From a checkpoint of a small CTC audio transcriber: layers 14.
Rows from block 3 of a small CTC audio transcriber, named by matrix and row number. Rows with one number belong to one neuron. Each number is 128 + 32 x the weight over its row's rms, rounded and kept within 0 to 255. All counts start at 0.
Before each neuron's rows are labels from the 100 clips, of 14976, where the neuron reaches its highest value: "strongest on" is what is common among them. Only what is clearly more common there than usual is listed. The data: read English sentences (LibriTTS-R).
# fc1: MLP up (model.blocks.3.mlp.fc1.weight, 384x192), inputs 0-191
# fc2: MLP down (model.blocks.3.mlp.fc2.weight, 192x384, transposed), outputs 0-191

strongest on: the word "for"
fc1.298 [ 94 119 182 114 122 119 171 133 109 118 119 118 128 167 163  94 123 177 125 207  57  89 143  91  59 142  73 137 126 126 182  90 109 132 129 137  84 167 156 142 187 101 112  91 104  95 134 163 137 117 163 151 100 173 132  47 108 121 131 114 108 157 122 174 182 158 105 128 126  95 145  86 134 146 174 135  95 129 103  67 130 110  38 130 116  89 119  88 197 115 132 110 107  94 104 127 155 100  84  89 139  69  78 149 159 108 128  85  66 161 163 119 157 120 138 164 214 171  79 173 159 123 141 161 123 103 125 148 125 137  60  92  97 100 126 103 161 129 143 141 142 118 138 173 127 109 116  89 164 138 134  82 130 122 113 130 162 118 209 115 168 152 123 106 129 102 113 109 156 102 120 164 142 139 193  91  76 138  89 116 140 150 100 130 159  83 161 153  96 122 143  84]
fc2.298 [139 132 116 141 122 175 133 147 165 103 118 118  81  54 109 115 134 119 155  64 188 112 121 154 138 125 165  95 101 107  92  98 213  94 122  96 147 175  71 135 162 169 170 106  79 123 130  74 176 159 143 114 160 149 107 152 118  78 118 124 123 161 134 100 132 109 146 119 163  81 122 129 134 162  97 131  75 118 105 138 122 158 157 104 132  65 176 184 119 120 195 131 103 103  83  66 143 124 169 155 182 149 111 136 134 196  77 101 162 102 100 151 110 151 127 120 183 132 130 137  54 200 145 153 164 134 126 106 121  75  85 128 106 118 164  76 116 158 114 151 119 163 121 103  77 151 154 117 151 137 175 113 151 133 145 137 106 164 119 164 149 139 198  71 169  97 102 116 106 122 138 134 116  98  89 195  81 112  97 117 101  84 126 108 129  42 150 114 179 103 124 155]

strongest on: the word "you"
fc1.22 [119 110 128 102  92 154 150 104 121 150 114 184 106 164 162 124  81  78 151 255 167 160 155 114 191 100 157 137 171 172 150 140 103 189 146 113  98 120 118 145 152 114 152 147 120 121 112 127 158 184  82 148 103  89  92 127 145 101 137 131 188  53 146 130 154 212 148 104 115 150 146 105 179  84 106  72 135 167 141  83 169 152  89  95 101 135 122 118 129 130 125 114 145 161  81  89 163 143 129 177 125  97 109 152 123 152 119 129 165 108 132 127  84 130 121 137 142 103  86 131 125  45 181 142 122  87 130 122 135 128 105  67 108 115 185 149  80 130 131 111 142 144 187 140 114  59 154 150 130 145 149 128 119 137 157  90 230 180 132 107 144 145 151  81 107 101 106 114 111 125  70 138 166  92  92 107 147 105 114 135 132 108  98 148  97 170 166 121 100 113 143 180]
fc2.22 [131 156 148 141 153  65 136 176 161 133 104 121 137 129 144 150 129 134 108 174  73 158 143 125 186 155 106 130 101 124 144 158 181 128 138 109 119  81 143 156  69 119 162 115 111 132 114 138 110  98  75 104 170 157  80 132 142 121 153 180 197  96 176  77  75 106  93 164  97 135 113  80 155 125 101 164 131 168 126 134 185 149 182 122 182  59 164 159 179 166 132 160 136 109 160 137 162 158 123  93 155  53 103 103 139 169 134 135 135  51 144 159 122 183 123 134 110  87 142 112 109 150 111 126 148 121 126 116 114 130  96 125 100 130 129  91 138 126 175 146 139  53 171 103 187 160 135 142 113 106 143 126 168  69 174 118 145 173 128 135  81 143 101 130 115 141  78 236  61  90 154 131 111  88 116 120 154 132 114 138 130  63 151 145 130 171 136 185 132  99  66 104]

strongest on: the word "was"
fc1.65 [115 138  94  78 139 117 179  87 141  89  98 141  69 167 116  86 118 107 102 127 181 137 139  53 165 149  99  95 133 180 115 119 134 133 127 160  46  78 127  58 137  83 138 114  81 184 125 114 138 188  72 113 225 144 150  88 114 168 129 131 145 132  78 124  87 126 118 129 122 103 146 154 114  77 117 140 115  83 128 135 150 190 127 125 127 155 169 154 180 105  95 170 122  82 125 162  89  85 142 147 183  60 119 126  86 146  69 107 136 136 146 103 134 122 122 115  98 106 101 168 148 142 117  64  74 162 117 141  68 128 124 147 114 133  81 135  74 107  58 104 139 155 200 118 134 160 142 143 103 168  84 143 145 143 112 149 155 103 172 129 176  94  83 109 111 117 120 128 125 120  82 151 129  89 148  62 103 119 125 128 153  87 130 166 131 118 165 166 102 170 146 147]
fc2.65 [ 95 144 123 108 129 186 134 175 157 102 138 115 126 159 122 124 142 158 178 134 110  67 223 128 144  94  19 188  64  80 116 144 166 100 174 107 124  99 116 196  81  96 113 134 151 112 122 153  99 119 168 107 129 129 149 115 116 145 138 133 146 136 123 150 196  85 153 143 181 110 146 139 139  99 132 143 127 126 113  85 146  96 212 146 137 108 138 173  83 168 135 119 148 118  76 128 126 212 139  97 115 102 127 147 150 134 107 124 116 144 103 151 125 148 155 127 185 156  40 127 131  89  98 118 139 169 160 112 131  41 135 117 159  74  64 145 132 146 199 110 147  98 113  96 146 114 181 198 100 160 124 186 114 118 107 117 107 111 170 124 113 100 171 107 156 105 146 175 140 127 109 101 125 137 157 109  97 106 170 156 128 107 163 110 137 110  95  81 141  97 162 151]

strongest on: voice: female
fc1.79 [138 173 133 149  93 102 211  90 119 156  88 121 146 155 148 177  70  99 110 191 158 107 131 130 119 116 103 162 134 111 141 146  93 138 135  58 132 108  98 108 124  87 143 125 131 148 112 110 108 173 103 139 137 105 167  70 103 125 103 149 128 104 163 121 169 120 167 115 179 126 164 154 141  85 135 144 156 108 133 156 140 181 167 149  73  96 114  97 137 139 178  99 166 159 108 104 111  64 147 118  90 117 152  97  99 104  28 147  92 105 122 125 159 173 109 134 104  71 140 117 107 147 125  90 183 113 143 160  78  73 137 105  81 126 198  84 132 180 156 134 177 195 146 144 105  85 139 209 114 222  94 121 148 165 192 133 102 140 135 139 155 120 147 163 132 129 131 146 114 124  95 104 111 135 128  85 111 105 139 176 180 128 159 129 145 134 165  99  89 121 202 157]
fc2.79 [ 96 113 131 176 149 139  64 221 135 104 146 162 110  98 120 144 116 125  89  79 134 147 177 173 166 108 165 101 159 138 150  98 111 136 118 169 131 131 146  96 126 123 178 156 107 132 129 102 176  99 149 100 121 146  49 154 164 176 119 129  66 171 161  96  82 172 150 110 126 152 160  95  94 132 125 127  63 151  97 116 115  78  94 180 113 151 114 148 172 169  82 115 131 165 192 129 149 161 142 146 140 124 166 108 104 207 163  52 175 110  86  95 166  91 150 158 108 139 138 116 166 126 134  99  92 122 125 116 157 126 139 138 176 160  80  74  87 118 127  91  91  61 136 115 175 125 104 116  58  77 133 153 143 135 114 130  98  82 149 177 118 171  95  80 154 134 113 138 138 110 121 150 165  89  80 148 181 121 165 113 134 107 150 129 131 156 135 165 114 145  47 132]

strongest on: the word "him"
fc1.61 [185  98 141 129 172 128 133 127 123 121 119 146 100  88 108 150 106 119  94 120 118 145 127 173  89 160 129 108 199 173 119 131  84  41 119 126  90 112 110 116 138  86 119 168 149 140 133 129 152 166 121 110 167 110 101 101 159 152 127 191 178 135 148  75 133 106 100 106 132  83 150 148 124 102 176 149 153  91  30 110 120 101 178 116 142 152 162 166 110 135 191 154 134 172 198 125  35 167  71 159  98 106 146 166 120  90 139 170  87 212 173 127 130 135 136 110 125 155 159 151 132 182 163 115 106 167 112  90  67 111 138 153  41  94 101 141 111 142 153 152 165 138 125 150 137 106 170  99 137 145 140 128 121 106 116 180 111  67 103 103 140 115  99 148 124 138 135 129 118  62 146 160 121 144 144 119 169  42 132 120 143 143 110 149 111 103 193 143 100 128 112 183]
fc2.61 [140 156 196 108  99 123 127 159 131 108 150 141 110  97 155 147  86 111  90  69 134 109  98 168 158 133 203 141 138  96 146 111 116 116 123  58 123 139 124 133 134 127 169 118 162 153  73  88 158 130 125 166 139  91  46 106 163 175 107 138  77 107 125 187  45 139 107 200 169  55 134 162 122 156 138 100 160 118  71  73 135 144 139 134 141 125 163 166  80 150 136 125 105  73 118 144 141 106 104 136 184  64 134 126 143  82 104 152 146 133 178 126 134 139  78 155 159 118 170  75 156 155 107  86 140 144  91 145 133 112 173 147 107  37 155  98 140  50 182 150 131  90 137 109 109  70 139 138 122 117 108  72 126 156 186 145 159 113 132 132 132 140 111 113 109 136 182 163 157 133 102 105 207 117 173 135 113 121 147 106 156  94 120 166 121  99 166 120 144 122 103 154]

strongest on: voice: female; the word "said"
fc1.88 [134 133 168 158 185 126  95 119 125 113 131  82 113 174 179  54 134 124  98 111 135 149  68  91 138  93  99  68 124 137 156 174 123 131 121 110 142  97  60 146 155  69  89 173  72 136 177 172 141 118 111 140  91 158 177  77 170 128  72 123 134 108  85 136 175 186 134 127 139 171 132 137 129 184  97 167 145 178  64 136 120 145 166 114 140  99 127  68  63  95 170 143 107 134 130  82  37 160 128  88 144 122 145 130 116 112 223 156 115 107 131 127 105 119 152 113 129 104 141  80  78 160 137 140 162 115 160 109  84 113 100  94 145 183 149 100 119  91 158 159 112  86  68 162 145 111 106 134 147 139 135 114 134  89 168 131 135 140 154 125  81 145 118 107 113 180 100 115  75 105 134 133 111 131 105  88 140 140 161  90 149 118 201  78 150 105 112 166 156 141  83 146]
fc2.88 [136  96 143 135  81 118 120 117 179 166 167 193  87 123 167  96 186 118 185 155 124 131 181 157  80 178 129 123 158 109 125 131 138 153 165 178 130 120 119 117 164 148 137  92 138 155  99 131 126 143  92 135 115  86 120 226 113 144 178 113 130 166 127 118  58  64 108 182 146 127 192 130 101 100 203 116 137  69 134 137 119 140 174  81 160 130 128 121 215 151 116 145  94 144  99 142 120 117 148 106 152  78 140 162 114 106 124 136 130 142 127  97 137 136 119 129 107 129 109 136  55 154 156 166  67 140 115  96 102 145 182  82 131 121 113  89  92 161  69  74  78 133 130  44  97 166  96 118  88 112 104 174 113  80 125 146 167 103 157 108 136 142  97 134 103  99 178 121  86 108 124 159 115 139  80 188 177 115 132 198 134 152 110 152 170 102 130 153 146 138 141 138]

strongest on: the word "was"
fc1.327 [ 76 137  98  91  93 124 104 188 127 129  76 157 149 164 117 112 124 177 108 114 133  91 140 154 122 169  56 121 127 222 107  57  88 104 207 171 110 149 181  84 113  94  99 114 122 134  90 152 101 132  73 123 155 126  92 118 144 125 131 143 112 130 127 153 105 100 104 157 140 165 182 113 135 120 119 118 101 133  93 160  97 130 160 112 158 176 126 141 137 113 139 102 188 110 168 171 147 166 103 125 107 136 144  89 104  97  94  69 117 126 119  55 133  93 177 119 155 120  99 167 190 162 117  74 152 159 111 148 134 142 114 154 126  86  74 204 130 155 120 148 115 142 119 163 121  82  73 127 153 113 124 131 111 164 107  91 109 148 142  88 136 127 101 125 101 123 134 220 129 126 185 106  96  97 122  30  94  91 110  98 116 107 124 173 132 194 191 128 113  91 118 140]
fc2.327 [ 83 188  71 177 107 167 118  70  68 117 130 173 120 133 100 190 157 107 147 159 127 152 126 157 166 178 100 142 163 118 101 116 132 164 115 151 168 123 168 166 107 151 153 123 203 204 156 128 128 124 120 142 166 133 170 162 109 145  99 177 160 119 166 161 149 167 117 125 123 104 132  97 135 137 173  90  84 136 129  96 116 102  68 112 100 144 157  94  55 132 127  93  81 172 164 164  15 180 124 136 127 102  89 112  81 138 134  65 105 164 148  71 110 135 174 152 158 189  80  96 151 163 126 101  91 161 122 126 159 111 147 116 141 143  71  98 166 151 169  67 113 156 133 124 117 157 117 129 143 125 116 184 147 142 123 126 136 185 173 131 168 185  93 137 130  78 161  85 132 106 182 124 118 120 131 159  90 101 107 159 115 104 148 137 125 112 159 120 126 160 123 144]

strongest on: voice: female
fc1.73 [175 106 148 177 144 137 184 151 191 138 129 125  94  95  55 126 143 126 194 175 108 153 166 158 114 108 133 134 180 138  85 156  81 119  88 125 139 121 122 144 112 105 125 134  94 139 159 154 123 117 146 121 148 127 105 149 138 166 130  98 104  87 147 150 171 165  88  88 168 173  64  73 170  98 144 115 101 108 160  99 146 144 130 104 196  97 124  98 116 159 114 218 154 150 145 159 153 134  98  74 125 165 108  99 175 177 105 136 155 107 119  97 162 135 140 119  63 120 131 175 181 194 126 137 115 121  56 169 160 127 128 198 152  83 113 115 148 145 112 142 120  63 126 128 129  99 155  84 162 158 142  95  86 123  92 106 165  77 151 121 109 111 166 156 124  62 102  58 163 128 108 133 142 113 106 130 124 202 130 119 204 134 153 136  88  80 144 124  99  88 116 152]
fc2.73 [120 146 149 126 134 133  92  97  91 144 186 206 122 163 173 145 130 152 113 120 133 139 111 117 136  92 143 122 116 126 130  80 176 212 154 153 149  93 135 120 122 109 107 145 174 143  99 122 149 149 104 132 157 138 156 163  79 120 153 131 118 161 117  82 104  92 133 189 104 103 152 162  75 130 145  98 123 154  75 147 110 128 134 108 107 159 200 165 135 112 124  56 106 102 105 120 110 114 165 173  69  91 161 106 142  95 147 110 114 136 128 130 116 155 164 127 163  73 130 161  95  99 145 116 101 170 149  69 136 171 120  51 127 164 121  91  92 117 176 120 123 150 104  98 122 112 115 148 167 114 108 192 153  89 182  99 131 157  88 126 182 141  82 147 103 155 149 171  93 170 121 153 161 183 173 180 132  75 110 196 108  79 112  43 162 161  64 145 163 161 177  88]

strongest on: voice: male
fc1.337 [157 171 138 145 196 151 122  82 136 133 136 117 167 144 161 104 114 139 139 108 156 140 129 132  76 110 105 152 168  80  89 176 143 163 163 107 164  66  89  68 102  71 139 134 108 128 105 141 117  76 113 113 134  70 136 149 148 131 124 122  94 133 128 158 115 111 131 210  44 151 148 131  70 134  88 125 212  89 132  81 116 186 122 117 104 153  97  81 161 124  93 154 149  88  72 193 141 111 117  68 110 109 149 122  91 156 133 102 140 110 129 109 168 109 100 218 165 152 118  83 166 156 108  49  37 122 127  95 152 128 112 131 118 135 116  94 110 128 138 140 136 116 183 115 135 151  94 115 152 182 151 143 117 152 148 140 145 119  93 145  96 115 138  92  95 143 149 124  75  98 133  57 152 129 158 116  96 125  56 134 164 107 103 126 129 103 146 113 117  48 105 139]
fc2.337 [170 211  80 140 136 137 146 166 129 131 152 140 123 181 148 102 133 107 105  67 104 135 126 108 116 142 114 104  98 111 133 148 128 127  62 142 131  97 120 181 112 165 155 174 152 113 152 112 108  89 153 143 101 109 127 155 121 105  78 106 151 123 154 112 216 207 143  89 153  75 133 108 118 136 155 148 113 102 191 129 150  98  74 100 110 190 149 150  92 133  87 142 135  78 128 110 202  89 166 110 161 138 202 152 115  89 163 140 144 104 138  97 132 170 136 112 130  84  90 187 120 131 128  85 155 140 129  81 159 144 129 128 133 114 145 140 124 130 122 119  85 151  87 132 179 105 122 104 147  99 101 147 212 112 159 214 166 182 114  75 133 153 163 134 135 193 126 160 176 113 159 145 164 140 191 140 153  91 173  90 163 136  83 106 143 184 143  97 157 147 172  96]

strongest on: voice: female; the word "not"
fc1.363 [157 180 132 145 186 130 143 168 131 190  68  79 112 151 118  77 136 132 170 135  84  92 149  76 143  68 133 127 110 105 141  93  82 145 163 136 136 156 141 126 128 128 183 133 171 130 120  62 127 118 200  86  81  77  86  75 132 154 157 133 164 161 188 112 167 128 109 117 180 102  63 168 179  83 124 172 114 133  62 151 154  91 136 148 136  54 162 134 120 136 126 102 133 148  83 157 132  97 110  90 127 114  72 130 129 160  99 175  73  97 161  69  98 140 152 128 100 125 173 118 103 146 166 102 134 108  97 143 110 116 118 154  90  84 194 111 138 178 137 220 180  92 125 150 106  90 115 132  97 153 117 155 137 132 169 136 135 189 177 161 118 122 108 108 132  94 144 138 162  93 132 133  62 121 134 177 119 157 155 167 131 127 111 107 122 139 173 149 112 125 153 134]
fc2.363 [135 148 130  66 100 112 112 133  84 136 157 182 158  69  77 212 153 156 107 137 145 173 109 150 154 130 158 125 150 132 112 178 111 123 167 159 126 141 105 105 105 123 118  69 137 100 122 115 164 201 145 132 142 116 186 117 166  75 135 113 103 108 140 134  46 168 164 134  93 152 188 132 106 135  71 105 167 115 142  73 181 171 119 103 129 184  93 147 155  94  98 125 162 121 147 104 131 109 119 161 100 142 128 109 120 133 129  95 110 140 127 169 168 118 138 125  80 129  73 112 157 180 111  78  89 115 192 162 110 102 117  89 150 191  93 139 108  64 124  43 121 205 161 139 180 141 133  86 156 130 152 109 152  89  62 123  82 105 110  94 149 137 108 218 105 131  87 158 106 151 110 122 162 121 102 131 170 145 160 120  86 123 119 129 116 123 118 104 171 151 145 164]

strongest on: the word "for"
fc1.359 [ 82 133  90 138  59 120 118 124 137 144 121 173 168 131 146 117 118 163 111 128 160 124 125 151 175 156  94 106 137  73 180 139  72 136  57 207 156 149 136 193 145 116 152  88 143 114  96 109 226 114 131 151 158 108 138 136 167 164 105 139 124 119 105 139 210 163 121 145 119  60  96 217 115 119 129  86 154 126 184 111 141  62 150 108 125 155 135 147 127 115  94  99 164 116 138 155 132 122  87 183 113 122 100 164 142 132 105  80  64 118 163  68  99 145  80 116  64 147 184 131 103  59 177 110 129 143  71 116 131 125 167 107 135  85 124 130 132 109 107 134 156 123 109 152 107 120 135  98 217 152 155 118 126 138 145 112 142 104 143 112  91 158 197 139 108 143 102 138 176 153  57 102 149 117 153  87 107 162 116 134 131  69 147 166 110 137 119 114 119  97 150 109]
fc2.359 [119 130 141 135 157 171 123  98  96 151 158 179 129 102  96 145 156 155 148 121  58 107 134  94 130  70 103 105  61  97 195 112 121 157 109  80 106 136  94 184 112 109 148 122 132  82 134 150 114 126 115 100 202  85 127 157 163 100 144  79 106 140 135 170  89 140  95 114 152 162 167  45 160  98 157 156 102 142 117  90 180 156 105 112 133 176  72 112  11  76 163 117 104 146 113 110 155  92 141 147 169 170 145 105 154 114 142 187 149 194 165 115  70  99 124 112 181 128 182 183 128 138 121 106 126  97 136 133 111 161  88 137 112 140 151 141 104 163  88 128 140 114 122 144 125 131  94 120  81 137 124 188 113  98 149 128 135 101 114  88 111  93  80 168 172  76 119 164 134 158 176 133 125 135 156 140 104  79 135 108 125 182 202 124 157 126 108  96 175 151 154 113]

strongest on: voice: female
fc1.101 [ 88 168 125 112 126 112  60 198 141  96 178 136 115 151 103 112 128 162 106 166  88 109 120 131 121  83  85 105 118 114  88 166 184  93 124 106 151 115  94 122 198 127 168  95 112 137 155 150 113 133 138 126  81 163 171 114 155 146 115 194  91 101 171 170 123 134 147 135  60 141 141 205 163 183 107 130 123 116 129 115 116 119 106  99 173 148 174  89 102 185 133  75 171 156  75  90  99 132 110 125 104 162 138 116 130 217 158 132 113 106 154 105 152 100 108 101 133 113 120  79 134 100 147  97 170 135 154 122 138  87 115 144 181 113 128 148 129 147 163 119 129 143 140 118  77 146  78  69 104  75 125 127 123 208 169 163 156  87 141 127 138  92 115 156 119 169 154 118  99 181  51  99 185 128  89 110 153 144 106 107 134 138 121 121  34  93 164 146 119 128 192 122]
fc2.101 [107 153 107 170 106 146 141 150 184 195 107 122 145 164 202 153 142 108 181 170 168  92  93 121 201  95 162 142 120  93 142 127 131 116 133 173 119 168  59 170 198  88 145  91 142 134  64 142 136 134  78 114 115 110 128 155 121 163 139 148  96 151 154 138 130 124 151 186 211  93 142 121 106 104 143 106 145 159 158 138 127  95 106 158 109 110  98  94 142 145 147 210  69  82 115 156 158  71 107 126 134 133 190  95 127  84 114 130 136 183 145 106 168 176  91 141  93 123 137 126 114 118 140 156 205 153 151 153 122 117 107 157 111 111 107 196 123 210  70  88  91 109 139 148  90 148 130 103 106 102 117 113 117 177 121 105 112 175 157 136 100  91  95 127 165  92 122 140 149  88 139 131 216 139 199 121  90 115 122 110 127 132 136 118 118 134 119 160 164 113 130  86]

strongest on: the word "you"
fc1.51 [163 127 166  80 167 155  83 144 167 207  89 149  78 121 144  59 139 146 119 120 112 122 135 139  92  91  94  98 136 137  93 133 125 166 166 104  95 108  84 127 135 111 149 101 103  88 148 144 129 172  86 151 111  87 146  67  88 131 140 135 131 140 148 145 100  72 122 154 152  45 153 149 132  69 130 135 127  88 142 162 124 115 140 127 148 129 110 150 104 169 104 177 123  92 110 113  98  76 103 128 185 151 109  99 143 147 165 115 109 157  74 118 156  83  75 138  69 175 188 118 125 113 169 112  96 148  94 171 132 140 138  90  65  87 182 160  92 201 120 143 136 156  64 141  67  76 141  85 131 142 131 133 124  91 113 162 125 121  82  50 102 167 195 152 153 105 115 147 115 109  70  98 137 148 105 108 130 116 179 131 195 144 170 117 124 114 137 121 111  77 171 145]
fc2.51 [ 80 128 117 193 170 115 170 133 140 154  75 151 128 106 126 114 137  93 185 117 115 136 122 123 135 119 119 147 162 142 151 118 173 114 156  97 118 153 117 155 155 138 154  92 121 175 127 107 111  93 136 147 176 127 174 101 207 138 107  95 120 193 115 134 176 138 121 149 146  76  86 126 111 121 109 113 144 126  73  51 149  94 171 162  81  97 121 161 137 157 118 130 176 141 121 116 243 128 176  61  94 111 119 125 175 132 111 101 168 159 135 146 160 107 206 213 114 122 143 159 124 128 155 101 101 145 135 173 114 180 167 135 163 131 134 129 153  68 115 133 140 177 128 132  74 125 117 173 166 107 171 159 121 144 106 151 143 144 163 163 124  95 104 142  91 157 154 164 122 155  90 197 102 119 146 203  84 117 119 136  69 179 163 132 115 120 193  84 146 167 120 106]

strongest on: voice: male
fc1.236 [165 121 150 164  67 160  82 152 137 110 119 159 149 120 157 121 119 125 169 114  55 143 140 186 109 169  99 126  95  87 151 164 145 100 128 114 121 143 119 120 115  90 125 111 112  76 175 108 141 191 148  99 148 108 143 135 151 130 102 102  79 138 148 152 156 146 108 105 124 125 139 190 119 118  86 224 131  73 161 173 180  64 122 170 107 125 131  77 108 123 105 161  71 113 141 100 111 152 128 127 131 151 124 161  40  93 121  99  82 115  96 141 162  54 151 164 134  89 135  83 133 131 173 173  74  68 113 103 145 144 192 170 112 140 152  99  55 129 116  93 131 105 148 120 144 165 176 140 101 134  90 167 162 113 111 136  75 146 100 167 170  82 132 119 146 147 179 151 177  88 130 152 115  84 144 101 146 128 155  68 154 123 144 135 111 111 166  88 130  97 121  49]
fc2.236 [153 169 139 106 136  80 128  73 119 135 142  97 117 109 208 160 142 100  87 175 168 121 114 116 146  86 100 127 157 164 101  28  98 169  92 140 177 118 132 115 173 134 128 134 120 104 102 139  99  85 158 130 104  69 102  56 105 142 122 140 124 136  83 184 121 149 124 133 170 107 121 118  96 112 104  62 168 110  94  87 118 123 105 129 181 168 152 140 128 165 136 122 127 116 132 129 118 105  76 192  78 176 122 101 172  96 161 170 125  83 177 188  94 182  80 105 122 161 100 120 106 121 112  58 103 109  89 123 114 143 150 132 152 129 145  87 182  96 147 172 167 127  73 145 152  81 128  53  99 172 158  68  81 148 157 102 163 125 171  86 149 106 141 134 115 166 168 128 131 188 148 115 154 159 155 126 140 193  95 152  94 145 129 119 153 142 140 180 127 136 137 130]

strongest on: voice: male
fc1.211 [198 103 106 128  94  72 111 126 111 171 122 108 156  97  79 125 205 190 130 100 134 127 162 134  86 163  77 101 142 137 118 113 122 107 149 124 174 149  69 123 109  86 134 144 129 140 114 120 143  57 147 125 115 118 208 135 104 136 125 101 160 139 126 132 133  75 109 118 133 114 146 150  95 111 133 136  73 155 129 104  63 113 118 133 133 128 132 123 172 140 147 207  84 114 129 153 108 209 130 155  95 118 165 145 119 116 148 166  86 194 176 112 155 100 149 138 153  71 128  58 126 147 167 172 132 100 174 142 146 115 129 146  63  79 103 163  97 176 137  95 183 168 153 203 151 130 127  63  83 158 104 140 152 178 153 149 163 101 170 111  78 147 111 161 165 185  74 112 167 106 125  85 117 181 136 108 153  71 118 139 141 151 105 157 112 159 111 113 105 115 103 160]
fc2.211 [110 169 105  49 128 131 139 156 157 115 109 125 144 167 194 147  96 119 207 111 140 124  89 128 155 122  93 169  88 155 103 136 149 189  78 127 141 111 115 162 136  89  94 102 130 160 138 136 107 122  67 179 148 109  80 101 128 136  86 141 147 188 154 110  76 192 175 164 114 111 104 154 161 114 108  86 188 146 157  80 143 145 119 114 135 139 130 108  16 118 148 151 134 122 118 145  80  68 191  92 136 132 134 125 104  97 156 104 164  61 136 164 139 182 135 127 153 138 102 149 203 103  93  87 111 162 116 154 189  97 155 136 176 180 110 101 116 122 133 118 161 154  85 141  77 119  67 139 146 156 141 142 123 118 113 158 152 127  54 147 108  67 110 113 142 138 130 159 124 161 100 139 157  56 170 164 161 152 120 107 105 140 148 150 180 132 127 141 138 103 132 162]

strongest on: voice: female
fc1.11 [137 101 167 130 134 152 157  79 140 134 112  67 139 140  84 113  86 128 179 134 113 134 122 130  85 181 129 150 144 155 117 113  73 154 154 163 163 110 159 160 158  89  89 137 107 169 137 131 102 163  90 108 180 140 133 145 141 122  96  82 113 145 103 153 171 106 149 184  98 187 115 130 144 120 175 158 104 183 191 162  94  95 178 118 122 158  92  74  18 155 124 105 122 100  90 131  82  82 190 135 101 166 125 143 138 154  61 108  92 166 126  91 178 103 128  96 133 107 135  67 143 168 124 134 106 163 134 133  89 119 113 145 145 121  85  96  92 165 153 131 145 175 158 163 109 163 111 184 148 119 136  97 150 158 182 109 144  96  43 106 126  72 123 118 144  99 124 144  45 115 125 127 173  71 127 169  99 104  91 168 133 177  94 128 101 140 109  94 176 133 140 145]
fc2.11 [120 176 105 176 127  83 106 120 115 144 110 102 135 120  58 132 174 110  94 134 154 167 110 139 127 102 116 175 121  94 157 117 128  88 164 108 111 150 166  98 109 181 155 128 106  94 144 136 121 109 137 104 121 112 154  79 176 116 174 117 120  76 110  85 139 135 155  68 122 134  91  81 144 136 101 141 131  85 101  96 139 117 145 131  85  76 214  86 148 109 163 134 162 160 182 119 135  79  94 125 148 132 136 146 154 139 183 137 163 120  94 148  77 138 175 103 101 117 148 181 130  92 142 126  96 121 158 138 123 120 144 126 137 102 145 174 106  62 136 164  68 154  88 125 149  80 121  94 106 178  96 137 128 141 160 117 108 170 213 122 131 173 116 134 223 104  74  78 162 128 195 103 119 193 144  73  95 212 134 133 153 149 142  63 146  93 131 132 125 179 181 127]

strongest on: the word "you"
fc1.199 [135 100 144  82  85 138 140 156 118 165 199 142 163 133  88 173 134 129 160 104  91 149 121  97  80 138 128 197 183 214  79  91 126 146 183 103 118 129 156  85 111 167  90 178 126 112 144 133 116 129 109 140 113 160 116 138 152 118  35 145 119 120 152 127 158 125 142 134 142 138 102 126 130 126 187  93 122 111  96  85 113 213  90 185 149 114 116 128 174 191 131 137 177 149 121  89  84 123 110 140  94 140 103 144 190 148 163  79 128 118  72  54  96 140  86  96 130  98 140 134 166 125 126 133 172 137  74  89 167 111 100 132 218 116 173  87 100 147 134 149 139 129 163 181 135 106 112 127 132 160 109 137 129 142 166 126 106 149 152 155 151 118 105 135 144 132  95  82  84 102 115  42 106 144 143 192 121 105 146 106 103 105 151 127 191 130 126 161 133  55 133 131]
fc2.199 [108 135 100 139 169 128 116 112  88 229 155 157 102 139  96 142 145  97  78 117 107  80 168 166 150 105 116  46 181 101 168 117 141 168 134 142 138 130 123 132  86  90 157 106 197 103  88 117 101 151 146 147 124 148  99 102 156 132 178 131 155 151 106 180 132  61 114 112 102 134 139 166 143 123 122 116 105 107 101 141 119 118 120 102 155  84 100  38 108  89 195 158 130 129 158 152 153 147 135 161 148 133 106 170 112 120 141  88 113  88 161 150  97  95 116 106 105 174 139 150 129 156 100  74 159 160 138  95 157 125 147 145 173  98  98 117  94  91 140  88 163 102 150  93  80  86 123 189  92 101 172  92 105 134 126  73  87 100 107 127  92 185  82 111 181 142 125 137 131 128 109 174 144 135 129 104 145 148 214 205 109 156 115  38 132 121 118  88 170 143 109 160]